Rows from block 5 of a small class-conditioned image diffusion model, named by matrix and row number. Rows with one number within an expert belong to one neuron, the router's apart. Each number is 128 + 24 x the weight over its row's rms, rounded and kept within 0 to 255. All counts start at 0. Numbers have three digits each.
Before each expert's rows are labels from the 100 images, of 14976 (inputs lightly noised), where the router gives the expert most weight on average: "strongest on" is what is common among them. Only what is clearly more common there than usual is listed. The data: photos of plants and fungi (iNaturalist). In brackets: how many of the 100, against the usual share in percent.
# router: slot weights (model.blocks.5.mlp.router.weight, 128x128, trained with AdamW), inputs 0-127
# up: expert up (model.blocks.5.mlp.up, 64x128x128), inputs 0-127
# down: expert down (model.blocks.5.mlp.down, 64x128x128, transposed), outputs 0-127

# expert 0
strongest on: class Liliopsida (27 vs 9.5)
router.0:091106139182144094118163112139149183109110127078132116120117108164183147101128117146148124129142112121152153120147142100066088100149133109111166118128139160094141121093164133108134101128125115154132124134149191113113124105116142126154139149137123129133116183166126145164103120110130155153132129112133174102119123130141107141147141143133128138108099145170072142148109093140085087127116
router.1:144118105126112147110142160162091128100110139121130098146106185162095150136108146118129116108149153176124133098148135134139102165117089144137107070157105109101108145135141122129138172121142074120130135081129118119102174212116089136119149165168147159139102119150141132132138138089122147138142155119134098088091141111129110106086131137127118130130143100132148108100119142085158136122126
up.23:103164149101120136128094128122126149105124128181095100123121136133145101086141089138132126185178096127112132135068150092094112104116102149136100119152137062135130108114121144097154126118133092101128126122110115138121108104142156115125155132105179150086097111143137130149115136175131137115138127136118161097121112120105130170174102128144132142157144094130148090097135155157144148180107
down.23:124138144119148136157139136121131100139117132152127151148113132131096122124141108112095149123083065099140125114162114104129155138179143113114196165160149155122104148128134162124101122131127160159132135145122150130119109083117125141112138107143156193155130146165177143115184152137096094115118105158137116123184137143104140149161096132171156097137145115127138062135133110127116122141144
up.24:088166150115096123179141111096137122110119120161144119092141115121160073119131126102091129123125153125100161154142141111119106086154139120123150140096171100082136105089089109137155077144138117149152126130150088136166111098103138151149123162110110149160094118121143175143114126130140134098133146076091123150130126106170135156103158132143083143124140111147145145157108113160125118144093
down.24:133113123097130064108134131135100097108081138128133167172106113099089144126123075131141114137111147122098125150118134069129171126152139124132097158151140128140115132120177113142115146148156127106095127143144107127103118102117131198151092142190139147179119104065130103147136121134101135132138148145161117164078127161147140108129145144120157100130102137143121137154103119127149142129133
up.25:107143157137123098129130138122126140150135159126140127072167159116121094162115132156135126163137106158161181122162139167076150154130123085147118186150123132124117124063133143155171113173119103109100159139138139133126147162126161140138151136120111137156112168117146101099139104146120098138158085121124106123137155161106147164130127133125150133134163150126084103153171119128155116121169
down.25:120141127100143126134123114141088119146127141134116151130153081152104117177140088149172117123092143149087109114128110107126069106121157176112121204161113110146120105079118126146125165139145110106163136086147124154138165125101126100060128110125121153119092110113134148111166122162122146114124112147122135142123105128125092151154130126159143177154101128096126116161117140103155115118111
up.26:142128119154171115186089133108130155155147093145122128130165149120171102151130102159134126155140145107137139116133149141094146142100174113115136170117149088130090120121101148139128118107119119143141135153109050188098149107131122166127100119104164120104142144138136116145118118173116073130145085100137150145118172111105080111151092146123117121124117107120081138136112134123120152105115
down.26:144166131102123173104083151096137099115101128078093137109179127133152141120133112111111165135130134163151131090130154134078102110170072162112085126100154104104128141134165142118109144100107132148108130110153097156140115064123135137113125127114150129093158124145168121149125132124109108114122162144092109130136065111157141148156115121142138147162142150111159123132142116123154131128176
up.27:121160130140167090113095150129135091150150123130137112146110091170130097098102113139112124173065141102122119107106171079104150106134110131101137125133124161150094154108132116147107129119145134076125139102116107139163122109087147138131166172107134156132140106084094109134112148154113113085101113160129118186121172125142126103144139157166121122128102135105128143189149140131122135103133
down.27:150091103134101144087141150149140165113152126136161156123112108148126147140111113132114129130145152149117153123132165116095153133142162165138145143090111083115112120140135159150163124086114143136116155139106092106113046124118134108127123132134079076108091118110085172122102138111135085140154111115110135127078085138139113124158151127099154151103100117080151104089116115144118142151113
up.28:104145158089142135166142112136155106120128151140156138126120145114118126146116082087103144128118138108118121157131115125133145132076158137166110151138103167161133066129197144133088088115133096100138132129184083105123143168156118091143107108141139129106137122131083162134109121161116155161126139122110083127112128129106140138133122092199147120103090145129165133141129116121157148123131
down.28:134123111092132172087099148156109153106143162127152115126132129146105096131171132135152124116132163119155143115128181089176135126142102104093146134122144144118093094175079135118147146123122137097126123152151087132135150118136136097138107146090136184080124166088088141138125125132147118133109134180163157092110128096113167157153123099166126114091158132117096096111146135122133135139137
up.29:172134140133106132166127139129143107095105119138152112122126138072112151100169109138105180104134138095111146091099104128090081096123093118152129131136128114121122108137119170129112105123131118161089111168116129172107117149089093115130099154195161111140104096163129111118130107127134111145120098117145162093119114146109124176121135105089142101139119124088105120151116109100116180155106
down.29:121151163145146143099127128131115109185129147147165151110133132156113119055098136152178089134083160144115110100137117121149112134150088130124110130099108133140125135136114153127150139154132093111135131096146106088126107158149150094145183104115138138121113161112178131113163084135097085103146109153114133098102106156118125149132100107103121135130134113163098126130102126105058149126128
up.30:117152115111133153117147115159126153078081131147134094094127142176102136125115143116180169104114138129097075105127104128133131138113187129139099113141147100144122152117112157124127171152125141145138126089136164175154125132144139151143124145144162130133138139112166127157121110133131125141083123152117170143114127131140115135111152137146180127083165146146101107130143131184153185184132
down.30:096134124114111152093158122140163151145134136143178151109150117076124123099117131098130119113120147117135117128096158140108140138151053158111160140113110111106195129071117134134167098118129145159127082177090125112134119136129141087129129130140158118116118136120153092149132162154102152117133076108158109151128144106128135177107095097158131125167118151154109115125122112142103125148094
up.31:133143108126179106164105121141133177047133121138148128125153161078115161134118168144141132185119129136100142114123129125079133104107113130151132113121116101115103118164142134106157129137121134134138098119112145132115166115106132161162106148134133135124123155109155167085089140142093099132162094157129105137157101137105084095104148130127186140125140140148123147155110114176132147108093
down.31:148166144094134164092093145121128142106146113108155121137160087156095154125114191165115128131092160162093106087129151105062122153133133148128113097112140137133117126128104143167152128122138135106132157121129120092127099135123150130114121109164123124097109156112128122103140149124102141150136102139110125148071140136148169178115103099139135110128097149101099161153119086125134144087186
up.32:119160159115097117132132132142145135128125094120133080101137154107138146141137097129116124121145114124125165131116132114132122120123077109130153168109139122115162164103112136107096140121154106107126127114140057141068139110167172176121125167099154095163110110115159112138117130119148102107172111102118154150166132161137142142126155094129164138129108172156145115164094083156152135124183
down.32:099108093135160108186154134148130105106106113138150161137124115127148101083149130110110138110105171133132113166179152130095096147120181164098117111141130079137109130122135107146103161111130122141189168171113098165156111101150125182075124110129117110146116147127162127152096134147092141100122138163105132118104148103148111138129125130130136082116101129154142112121156144149131103129122
up.33:091104164121146156148177120107143121176142147158088155130164120174081135111089125163077159144108098134128110135147144126146152130122115124161105107152127113149135111120193143144133119125121128088125108174098140095151171133119113137134137134134114120106108159135158161125106128127128085160158150162156117129128157131134154126141128156130143081110150139115066168155104162106126117129143
down.33:114127135081110146064154123107132106134156138121085109112146108121066147135129128121128094102133167130128158123130149138108120086116148124129163125132137114140145121119076137129103149134126133120136117131115116163074144177133129109082086129106127149075139105110105102124124127106182142176110135139104132114122091103141113137112120089085132150131149152072160141122143148164160094166113
up.34:093122133155111088122092125128124130165103088125112111112136102108137122136085078150113126156116089091084112130131126086068110134155107149099137157155159142141124094135155108068085110150110141136124120133129093146117125080114167141141119143097097088135099128127133137135155139137148137120157115126114182158165143103160126120123104153152134144141113170161102126137114103182106114141126
down.34:095135136126162111168133152135160117153152101146106115124108144133145127157091124109127115107112174104131121127136144081082141125161113136132140124129118086133094159135115076095132081135138123088124142158108130116148147142123108157117139158087119098153133111134124085184108089119125091146118111118108082091118117108134082107097115139134143078101158174148191126127136152145151132118147

# expert 28
strongest on: class Polypodiopsida (26 vs 4.2)
router.56:062126133176126132149126167133115154085092096099118135095110148086138173102125102135135154083131137123120124134138100116124125136129127143150144109116139136119145144113130152060145144068154116131115076120084120149117068095136133116122116100106109090136152182108128126126132145106105143142142125117130088133145118148094110160115127127118110123141171118119152107150106159144122107155070
router.57:134063135116151110117125135116078113113136161141142105163142149168149122114137151099120138123116088103161128102120139115106116149148081117117129189140159122157165129150157087156137096138131147108074153136161099132134152156139142135125121130139112127090144101160134116134099139136127137160155155181091146086130106164111126122090111146150155151103111105121119126180121133102120108174163
up.23:141118120089146103095149102138124150111134078128108171124112126122090131107151152133123102145153170126187112148098098141162129139146147141169131131121091092119164131167131114129150143107149157097182125096161136136163114135148136143156161108120159147142114132095160085117145120138169144101099120120113111148130176141104156135116166161082132161114129179128160124134113142134125116121078
down.23:115134133146125128166143079093088110105091131147164116139117115139131141129147140133161150150070135138136153130119123110172110095096131134125137136127132111154127116142042087183154082168115152123090128162112113119096135108133085153157121153128116077142151152119156141111135099171149143098168147160133145138131140129111147118095156121092108120150113117185134122123134134111128137126139
up.24:101134132167125160123135093108130142121156189141120153135162097098133135176162110138177142156142145114163111144108113093082135159090119107107126132124140152129104119123132134137152162124126145113120119141174102149092115129148137102166099120104142146132139161163168137176143183131136100128136140147111144117132151137140110120184123107187168139133153142165131123165117078137116111125159
down.24:070087125152151169120134087139118108128127119127124121094199155132100144139126153113095105184102149094164142139155122130119135125110122178134131139141125111127128124119118129113133134126145070133102135147136147135132083126178118102180095143137144150132151130143122169168125174120132155116115121151110147129158106070133110109144148140166136142095090136154155128098158077115130127113117
up.25:119161145124137129140144147113148152130122150129092146156073166114185107136123164089119109104132078097147149117126105146137122150153140139175150105107106118176150114095124157126143133130105121121114122138144153105157114123130099120106127142145169182103136114166133129160174141097123146158083126111133139158110111106127104099153178119104139172157103157136154145095087143114159161125103
down.25:117086120095115101168093115105116165112121156113135101114079155072142112115102136130120186110086144134147108129096125138151095124146135135092104094142084116131160086133111125114089174120090108145151096102103141156126134124145112131169127147102154136125139156152145161117118136135149159132125120108148145158155128148103132120154145159133157132168134108148136086094159166094161121113155
up.26:130121125125131137134098102138166104165138138156104099151156151139151101128117161098110111114102082139115154150109150148114095140076144125135134182116155134126130078112118112151143154108132113145122131121117147127105140130177083128105122153121126120169160198113121102153124166103141129142169126115179134148172148100148118089138095162114109069100147104132147128153166136155147140118117
down.26:150124085129110133117115096114134120138147105095105141097084123103111166191134143099172102132152168104099139149170136127114151132086159107135108090142099118102142108132129102145124112109142124124148158133166104145141145121110127105135165137102162117149169059120118149089128144133164134160119122140100129113149119117195123103146092142120152174140154104112117103161129106147160142143137
up.27:102150099144087093143137142112118167161120151137148157160108107076153181130160141100113128128156133179120141110154124148146169149116111126111135134138137141159099132106128149101144187095170128114151108163119131173132122102113094076109093140178120143126091171127134133109153124143157086137122112130136129133137175140120140098142137149154073086130125144120111097131145149105130140110125
down.27:099119148147098119128087142112123099107151138123135084116110154203131098131137153129076123114094084127092132106120139104137126095115088133114121107133083118128157147113172118110134089088095132123137094070107137130133104133128142128142108140085144128150132051157122121093136118174136108144131140141129136158098126138113134122140155093101126141091087108112129117111141151174140126121160
up.28:163159101170123094149145065171130155171170111161137151115105139105157161110121130109145130133156100105128163101118130164129128181149106101142095082114117124170131145114137093126157099134091139152110120141127166160173169123148122105136154133135140165144121153155097176141127114138131124154156123136134121145124153141100117123121134154103139144143097100111129130109169120118096090131170
down.28:166067126111137108129087091132109123154134095107119145128097090178112163138123119120117138130098126132099138098107150115106126154137169127154090166126123091134126124110144078152119135142127113099155167075132125156156131152122157143113155132122111170127151089120154136122114122086151136094125109133111131164132138100097147089124159142201154116096109129150141102152085158115102132120132
up.29:097123123116108129094157115104122128123130099175137161140161150129088116128090100145159106140152196137136086158132132136140131171132170151139171148147136170117132091152143126119131121138097143128116124152147099175165127161164148130106124135151149161139116127078145105127158115143171167150128128086128141094097128092109140157128144098149086156149104133132159147123140136156150085151135
down.29:115128162113079167138150131116112142111096152141138151152161105118125121128141113198163121141103098134154153155133156119156089095136115086147120147146144087140094097167088096136097131142152107163112121138111124130100142115094125116094097155082150141133124184110137119110087144155158149090112127116135135131123122116102150119142210143136087118138154128128100150135149108132128124115145
up.30:118128130103100153149140156164096147127150116157086109146144145190129110169119169142128130139123167136142164138139079153091127145136075141130107105150190131133135086151152139132133088149153145145100191131111110096126130102109093103157168101151168137122150125184140138128142146100105153150145161125142145097093124114140124140118105096145161129101153122121114109140117146116133118105142
down.30:090145118135098143142117153110146121132134124126155152128097127154152113074104088143108168136158102114116110130077160140123138113125159111103154111158120125119149132165146130109088169109110097119145144132113150109100149134116114090127149143109134163104110137149116146145145164083079143139090060134100139158153138130128162105102152131110150130090109151172168092107146126188129148107122
up.31:146124117147150062144124132122146146110139138165168123134118129155114119120136095110073142148144074154133157107114153164141147148119128076138144104098131139143126153163129124133136071123096114156084133133136131101126112151099118172081123118100095163091146142117126109177103129116120164155092156121102128129116135123126105168134097101121095117145128172149134103144152122063155120122132
down.31:161138135123127112103099147153141102140143181115133129161140161112143123147143089129122084149146109159112147153183110117166100124153126157110107115141089126125089103095151129147148128112105147144139112080121123133136115124103142113123140118120112141187179122082140120116113134168135137156182130123112140188147152132124133142126096125105130190130065143124153120120097145076129139106143
up.32:131119149135138165145089117106105130113132123150119092153093103099140100137147120144147127129103091133165104062136127129089111135135173160106137144112121117129139113156117147154099147108116168150141161121132110127123197163148063103151137097111125117101096099100113101179141131097131112148110090140109115163132130126157119099097094124181139165170110128150105131153140126115153111133125
down.32:095166054167146137139154135141140125152142069128137147101107143125109121121127113073110128112104146097130175144169149136128112129119110086112105135131100117125161096126133120114141120111134141138095154132110139101134131115125124080154178111123110176099152174101158136142125139138143142171130072152130085079077127094108127082128119127131126112123142105148131135121096109097142139134139
up.33:100084109136139150109175117133147127132120099095136054135090155130087129165114120130151079133135103112110136112120114158139096149153140136135133130163124101141141144141144137119085157132124150118104130132141162132128137133110133154124181153077137111102123145109121105178165135131134106184177164146143158130167117134155118074146115114122125126119088132164128107178139121114101155147153
down.33:128153170132122142169127126149112150128118121128118161155148081106109136146098131162140124116117189116134107121125130123141153143062115137108123105176132125119107134131123148146167115155149128113176133102107111129118128077129108134120122120178093110093106124114142161143154152097138138136083180119128067122125107158157155103112118089162105103118157133160130158169143162102088127124107
up.34:093135157089166158142141157122103088121110110141111103103152104090147145126157159156129118155080164110163117148189143131122129140160120144134115116110152098118110121176118113132126151126136136168154156134145137128123096116114099184151091149115133138105149133115104127129126132163125152112120126147162085111118136105157144148144189118107171159111131138081066112135125115110163124132157
down.34:114152157128142113110122159106112132123160142139142153095140114122166099097109139137128118120138146153138098090114148159135126108172167096127131115120153157116140128124143130102156133152117152104087145195117137118147078111119155170094115142103137191095106161147120141168170134151155147158151187114105167133137117098103117159152108148091120096093125105121150100093135128153138146123126

# expert 54
strongest on: class Liliopsida (42 vs 9.5)
router.108:107137108117119080094123111114135116111139107106113102106151106156162127100131110087110082170132136112086162141092094115099149130168125073095162121079121104110144119151123116103131075133117102119117114095120122114101097135097128095153124123122118114108142077170114126134145173139120129132134116149103188118099115127128106113094136128140089123101122142160104120133091116158077128099108
router.109:129143112109171092142152091099152141143101118122147137138134119147113131128142150133140156143113118153118094119128068169153124117131123104135114125122085088162102120128097154125132086110139143158130132060099122138141122106088133099110108117109141127117124134097085094115086174109080119115101105131150151162129128130136128159117088117109114146091115129141159099156117114102090168195098
up.23:117138119171151098169155112118138148111160150138097136183175149096147148091133103138126152123117167129144155148145151125122199138111158131166173134115155129124129123127138118154131142136132131139139104148153180109135119115149140144116093137104124164097136129134123131131125135157137119100118126169118122085151095130116138155152118124134091190128118102098103170151124125097103068098078
down.23:107158173109124149109131117136117180145137129143119159111122130167146115150077141126158195099169157144126089122113079127136089118175145141147126163100128144134125097133118125110125117104149121111134132080146172117113140123143101152123123087121123156100158140133154124125125159087128130089188131117143155102143130102109129117167133132139116072106182118101166087123118131135134121141148
up.24:117087123092096179128148098132106127136158151147121057096089118115127125114095127112123072096123078101065091112147085135149130108130118115112122089149113099115132170114131130102115157158125136131154119089110094116139122114118123112094135101128097084109097096121089117110140119151092142108141144130102101166138129118098115144115104100102145122120114115115124107088149141162128109120104
down.24:120146093125131124093098130108154112106105163122154136142128155080114126166137147117127170165101081088125141122108192068132140132141155166128157142113106109131095133129167113156118164156145175161116125128133126110137110130122123116133149099145118103114089133158069112122112077132119129130112133118113095161104141157145108177121085128126177118107128119133142115097119135158087128102129
up.25:122107116152166072177104165156127131135125139131123162116109126099127137151118110174177119128147094150185088143135128154105141130119115122135118161121131128104149138164108141165126119119187155145057150123117152147132140138166110133106112103105118145102100119115118138107131124148139164149146139147110157143105138120168104102139134117137108146118129139122109063092179123092150175139125
down.25:125114127111084128115138093161153124102110139158108097118154134128148120140113076093132129161150156125152133157131091169149122133136143143145168121189131120125124135139163083134153110094145118106166125116100135113090107103118121083165115091115120170156143111114160180091104134141141142106133113071108148178138119147135123083126120128147116114138104141144121159100155117067123155130120
up.26:100139151100122151120129127133148145165076142175170115166161143143141123124125152144152098128141097137130137144117183140108092132115151156140131135106108168094096119167143122176159139127159076105148111170154138142157116145138129117151158187138123130127152163135166127112125131145186107140145169168143131151138129113165149160148123098110160124155130126119122159131150097100110152161117
down.26:129122109131100169131148108111065143164153091154157118130151109109114116121119173131126105118154155142124137146172141132146102132097144096111125152152154109117138087153066128120106079085167104121093125091119092145129115173173118142157120098100121171111118144105170138109118117176180121151122133145152156123144123123137139086141117115150144117129132109130137134166125116091158131162120
up.27:145145134125131122114113121092120154138139091123140110159116157131102143160115112122111100170158144115139115137109146091114149126163141117104127082095138132142162105111121129116127129100150116083070146137131175157127169119116156111189141114144104103133150133172118154137155136123120149125214147163108165115101124122142106104137156173177086132141140121135111134106104158151114091151146
down.27:118107154119094114184117091134121091094120117099100161120133111140120127123112119130137128160129096138108153131145078127096144132148142145120092146087118171097134103158139130106126121109102125086172123158115109116126110160127117089132104152092131164114123106136147132109122186154131147141082111137134128090165146108114204126164182137130118153150118146154150147170159136102115145138108
up.28:192082108125116091096120108126162133160144109142129124171082117128091113131146143095145171115134127096115114146103123104084104137153116157117159154149123118122115150125124117119089152108129075116107143116110111136136078130141134168136178126149124152170137123139107117162168117153087120132120140148148082148117123158110155147125150145149106110148092089129107128129127188112107131107082
down.28:104135122135127108170128134138174114102121055160112136109078135135139133161132128094106123122063128101139162115147171163082132130126155097139130126104114105126107095171111175143133117115132129117161111139162117114114166169126104146162128158117112098122109135164126127155109100118108123134087103127131197124141099145124090156166134152147126146159155150126158112113126150161118119132121
up.29:110155134071145132151100178137138113141109177158151120147136149148156164135112120155120120130109104152149104125114150119131104133125159102155134184093138122112159113126181169147132163099145120116155126154104173091149129154091149137125149124110175158131136129103109112126121153125138122178160147147131170155129136149113115146143155148129130101159128152146165160058157131115135133163137
down.29:152119132120114155137154115093104170119180122135162155136114150123119139115131122094185154124177163161148151095140128133131128162132121125132144111157106145141125130153086139163131099102123134120074106123084117117146103144121143154175112090165143153149077133104142110130137141159154139130123107123112114144121155163140131081156158109111104116146140147130119175093158109067134151126083
up.30:094162076134129072079121138136118136161142132114119142127140115097166148100155152121128091114132145121162136186146146168172109129120146167114134170130130158095143137148123131138091098132151128086138154109158107106134144132099125109151130161093157169126149156136152129127124121127101116127092134105155175119092117146131077158097126121119131076117128152133120110173132142085143137156106
down.30:102145123133104105189147116119095136138101094180144163124159117120175144117152133126173122168077144123127129199106147162125157125150116133179102099127110107127150163117107142164167150127127132102162084129125141132154146137129159120159121128119140176126115113126132089132148162102113119115135120121116097130164160149140138140147112130125076119143106141108104124192138143104136133142118
up.31:125132083097119102140144117119117092121092152142196123084097120096154123134120095132094118169153125171142166130131141114141135160087097147121119119151085100129150144145121131116124096129122159090115112147105180126106133112153103133114137108133136099085121118111112090101081125127114125153113112130100105107126146121139102118137091108168138127097156136130163152150210127088150122124115
down.31:136105112148176183105165137100094127123126133101153074124074123133178167126132129135156148152153131143123143167147100092131095153118194139094128154134156111125092124128138123123184154138149138100112116100163125132131139110108158147139099143142125123135099102129145135111097150121116160150161112142152121115108139125150124166091142152139131132099114084165106154089115130114141114122074
up.32:138127151151133133155133143150140149149118137128132114146103179101134138153120166181090144155155132109154114125128101081113138139159159089118115178127150154115149108140126109147124140078154142144131107145138173098155113151126147136162100110144143134108109147116130129185115110119135131121178131113120092201196148109111118128118098136191129133101106137116148156147097113149137134106116
down.32:188132157118131166119154104169141071130157152121130118123105113116125110131087138119159157154124153127125119126108131095111145133128112181121139151139114139128159120108131150070128112089159102133128101159134151131117159157133105136099157094113158125123156132091107129199139167107140134078146140139106154122122136077105161095155140128131164155107156164149101139135140125084141121121099
up.33:138097104167138130154109134132151131111120143189104159113075085103118103103123138147123146116143096087148144117108170102152133114080133137113128153147089150170110153128097133118168150127142155133124167173159146104132144148093091135144097145148167130169146096142106129169109100108136127110145119137133135100170147141093130139111117115128110097143143101124093119189152128140159130129161
down.33:125140141148121140079137078174128147087143130149129146091139109134098157126137132116170116116166126141138121149136106138153125139081128114156157133167119125082113139133119154131148088133135125163101128129123134095154152170100112137120121167081117092136133135112106144158135108123165092085109088120122105070140132097130098150117104131165119151094097119148103105103114167068139136137090
up.34:144129082142137123122119158127103135131121110136073113135127144145104115171122093123174148078095171110144116149138100118145120112100110066149097087168136133144157163104159114119130154081129156125136085145130108169160146128134111133109131180095144126136130181143128101124107118137100125155109145112129122164167108188101127111117129158128142093136108148127112156151139154125167136148112
down.34:108113095142095108122105122130114117097132120139120184131145141105109101142127114141124124106105099121138124104129144112159121131120118107152083144164123144101140119072076119136089099083117143116122147094104122104129125124173116173096100134136094120132154125128129105134106068131160139124134145160098117117127118106152147146108136141164104184154136161057134131081162113096123139075144

# expert 3
strongest on: class Liliopsida (32 vs 9.5)
router.6:139138154062119085125153128120132133139104119136142121129135068172165089098128111112088107136123168130105145175133107133108146069147089112099131157110154115149172087104148125090131107138135125125144122104137141153167114072119158112171133144105115111147086093152131151154167143160154104091127138137112141128144123157137124094133145170132132127099121147158101123123108105122106143126135
router.7:108114102160124175121070113109116117102141114101116098179129185113100136155133121141111124118144104156125163161143088155119131189139101119137132079126104142096152134138137110141146147104128119136136157135108106117104118174149087163130147139155170153146087164082182119128133118136167139151168088122140094151111127081118104136148121137126104122146162104112149125130119112098127119127127
up.0:137133111134124107139113139156138118136107082153112126121110142106147145119138141143161134103124166147122096144161120119144152158119132110097136136093145109114151088139106075119114094168106143126182137141116111159108167124135126105140150157167094124143083104196085120102161107130101122116129114148135111141111113108131083089128153092162083141164175190124154149149134129136123164142120
down.0:129085151105102126162100149108096135138114117140125153127118077080136120130093126103104129116140133127143113072094142093150122093162142134112097105124110098145101129120178076155126160146114135105124140155146151154157173150130189118129128107125182149118095108142099136108128113147160156096121119136125171108146123129143128112078170160123146128143134145100123102127178084121116131126148
up.1:149150115102154150157103137130138112104118112085133160151161114117129152092123127080179157101129128120120113074161124150146148098171140171126129101106168130138149154122123144141141138093110089129115124139125167094126127151143131127152101157121141115140132092127149130146097133094167091099104101166136158094124157138099194091141127127122134173153110107111113109123092127116136154183132
down.1:164101134161149113080099119155141157136110130131099142120146168100116116122132134142095140135126149141077152123084151164124165133167105123158141101140157166124159154132157195144077150115154114141131125133106130180150116175135129119141139134124120092127141107171163103112147134153159129122109132103142129130156110113160105133127097097103117146100115142089125091125144166145174150152092
up.2:129138134124133088137109111144131151145177124091148117125142144143117119101153161125134127124120173107138134136194151056095139116159119123119124117124107134150116098127123157159105136089140167177155124128103139159138107140111139114153182131124149158099108139155093155102126118148149170126131104156162100107162110095140114089117151104152111141144120145131189129155100153096139160089139
down.2:095090146115094136138112127146126131133097161135143147114139117152148109131104156115134117144103130133134135137092065112169164134120137115149181080126147136146107146149146153126124091080156133081111087106116108144099150125126137075139148102121158160088098117143108146082158113132121116140093126119132109110124152131161099079150127168112086114156173130095108090128139139106090115135107
up.3:145137168106137166164100113120096163150150118174127165119119164144135156173169134154136138137122113110137139078124148116105107159108172123157140124164155112129178132103114139096111101119154110146126142127137097073129119114108112120141107126118161132139113097111181107165145128150115156126182164142123170135118098117115128117121124109146142108112114180101146129085129084138124172157112
down.3:146136105097132151156095102125120085113075140087111133135143095158134098140115143181149140164098136145135149099121127145128126141098121120094161135165113121170140136130160115112106117145135158177114119125144118129101157112131117119170100074150171174106097154115168153126127126138090093136098140146135144144139133133102133151115140058125114145123115154157072134163113147133111163135122
up.4:119102096102077133113143146137111139131128150132176072143108139125144159136129083131158161137124156132090095139122113126137125136156108144111084098161118113171127114106148117150120176125117147117085152149118177101112158126124130088094144169106085151135087155141117084125154124102133094127139130107109150113118102135148091127125078133117114141140135129118169087120091129152176124117086
down.4:097119131108128088123166125157110142172137135134170141116120145120136160141104111127139132146152109109195124133084139104151114154132131073103146138139149132104110139069118157116134084135127155089162099135140138140109184115124141142146141167124098148170181144154148108139127153148138132107121111124126107123139132154146184139108167127156108079148093140144126121135183119095156117120155
up.5:109127164111155134142151114118127135115163123133155148174090122103117133117125121150118088144079194117098102115127105135093159113133097130131146168169171109154126131103160161121105116130131137160136107141130122091100135095124118092113105124149138120126133119116094108165128127210112103145175114141122143100113107159122128066141109146148183147133090144127142166124118151110137108141126
down.5:096144143106140141083099119153166107116087140107114117152145155171088130150116097158131154098134113136171163102140130106146101129133135123172154144136155133090151146148102168126143109169124149134126142102143125146186127116143099107134106112142134166095120125109123151085107093139134147126108111140118137112160165179088138124110142104175141067138136142146124132186152118129110108101153
up.6:149110145128132125142122118121144085112116091078128152130134141164099135134147172161147122113119148121159151154149114163137169108118105112104121149087106177120117107135108119152121114141096131150094163114158097095128142115135084186147118161103191095132122140143148145119112123104106121105150194126139126165115146126128149118139131110161188083106106132131095099132156148134110122130165
down.6:133166117137100162127136145145150145123111097153125111165102091109109105111073114118101145130111121115114140156126103181127104116120130182147152134117102120153157141176162090131150150152138125099130145115120130121145093143113129170141150072190138120121122129131106112126137110147107153130105173125118177164144112159085145093168138138141179135132114154131164103177114145132100124133112
up.7:129132130173092103153123117116120071135138177110120150129164141119121164124121121105115178139133132123112122139147156149157134138139187107110117102149144157170153098156103101104158120077164103153109161097074127166101138140119125133146142164110091134067103134109139141130080135102128117135126132105097133167123139115120144104109153129131163154078100135139099135142116166129152112134142
down.7:128148130132095144107128125134108144163090154132116133122145096146161132099141128106126111119141142103173148130071112179141142112145120147129170123133164114113091120089164102096120124114104107098103127144100164098179157160125124131127136139143122107119128098116198085106131138125125131147128156159105152121141112102097092098102118136134106143090114152164141114153141153138175173075099
up.8:156128146147146136093133120118096134092127169142103145160089126138109098108134143125114185120133142138159145118144107103092134154107149106085129124159162125136107088086135174135125145130109154108153151094151113170133117180109132136148127089124129144116149092127130116131150091147084134144127103186128154104202156143162156103140105135143095136116141116115155127091140125153162141118093
down.8:105148121101112143141142107118101144086170168120094110115143107135095141107123149155114085073126139141088113114092180119105141118122135127138137093134109096142106127105137133164127107123108098152141168127107168111149159181110115117148152097142089171102130107131161147138113129066114110142102078099143096125079147113079116134133107142116140158146145133135147103157132112161139121139145
up.9:151145125167135113161136104151114128104120074129118144144110166120135143099168137157103108157141157140148150147098127088118119095141147134138118180169139148144115124100128096153131115107117156130123104134136148158125128093148127150141099149112108123172049141150103153167115125136159139149140122102122102122128151164133092105136184145145102115168140089112142158096130143084131104126181
down.9:144162134124158191148119120098128090137102116118128118144180132161134113137146146114121128110132136118130130132141126099122124148110134141136161126135138115123166087172116123133091143132132129076145106065111124117126111127112125077125114103142156138083108127135127129079108113151129107169095106132137108094166096134109171098092110121120171160050117121099138144166086136087125123141117
up.10:083150090121145107153141164145142129151144110135126094095135150155126121131158141161150138140107110114107161112156196138117125149136122133149112129144141136160087142144102157160147137151110135097106141139137114156137132138112128155126138126142101149159137105084163090147126141144091082153094138161147156164168160092163162159151176086151162146076129125108105148103118142157110132143124
down.10:122149118123140122119152125163149196131149101149142132103137149129135133103093117165145148103068168127126107150119105155069155113154124107167106130143090106131136134103169094131144135131103145113172142106164114119136138147111127142168117125142086152162112142120125117155162187117121102145168091109115124122107092150119102178141155133119131130136160165115149152117159174157128110112135
up.11:097118110109113096129125167134109111123116148129087113100125137141136150158119121106151157108168142126158114093138142175136168129105100140128160117137107157132112133129073150165120127149156144131119149088118144092118159118088106129090107126138196108091118140163143119106142124078163107084129104146121126146059148126188123102141119112150125150131116132133136107157099150166167134119126
down.11:108134139105135087112130117164160149133163105105116150134114140097167118103119136112134116091160099121128132128144124187126098145161152158137134157154104119108106098091152166142150119122120128146160131124080144118128144135098107177107124156107101102150173097153127156161182128136159164117155146144125193146141151125164150101131112121141112062140090094122137107126132120133157138141135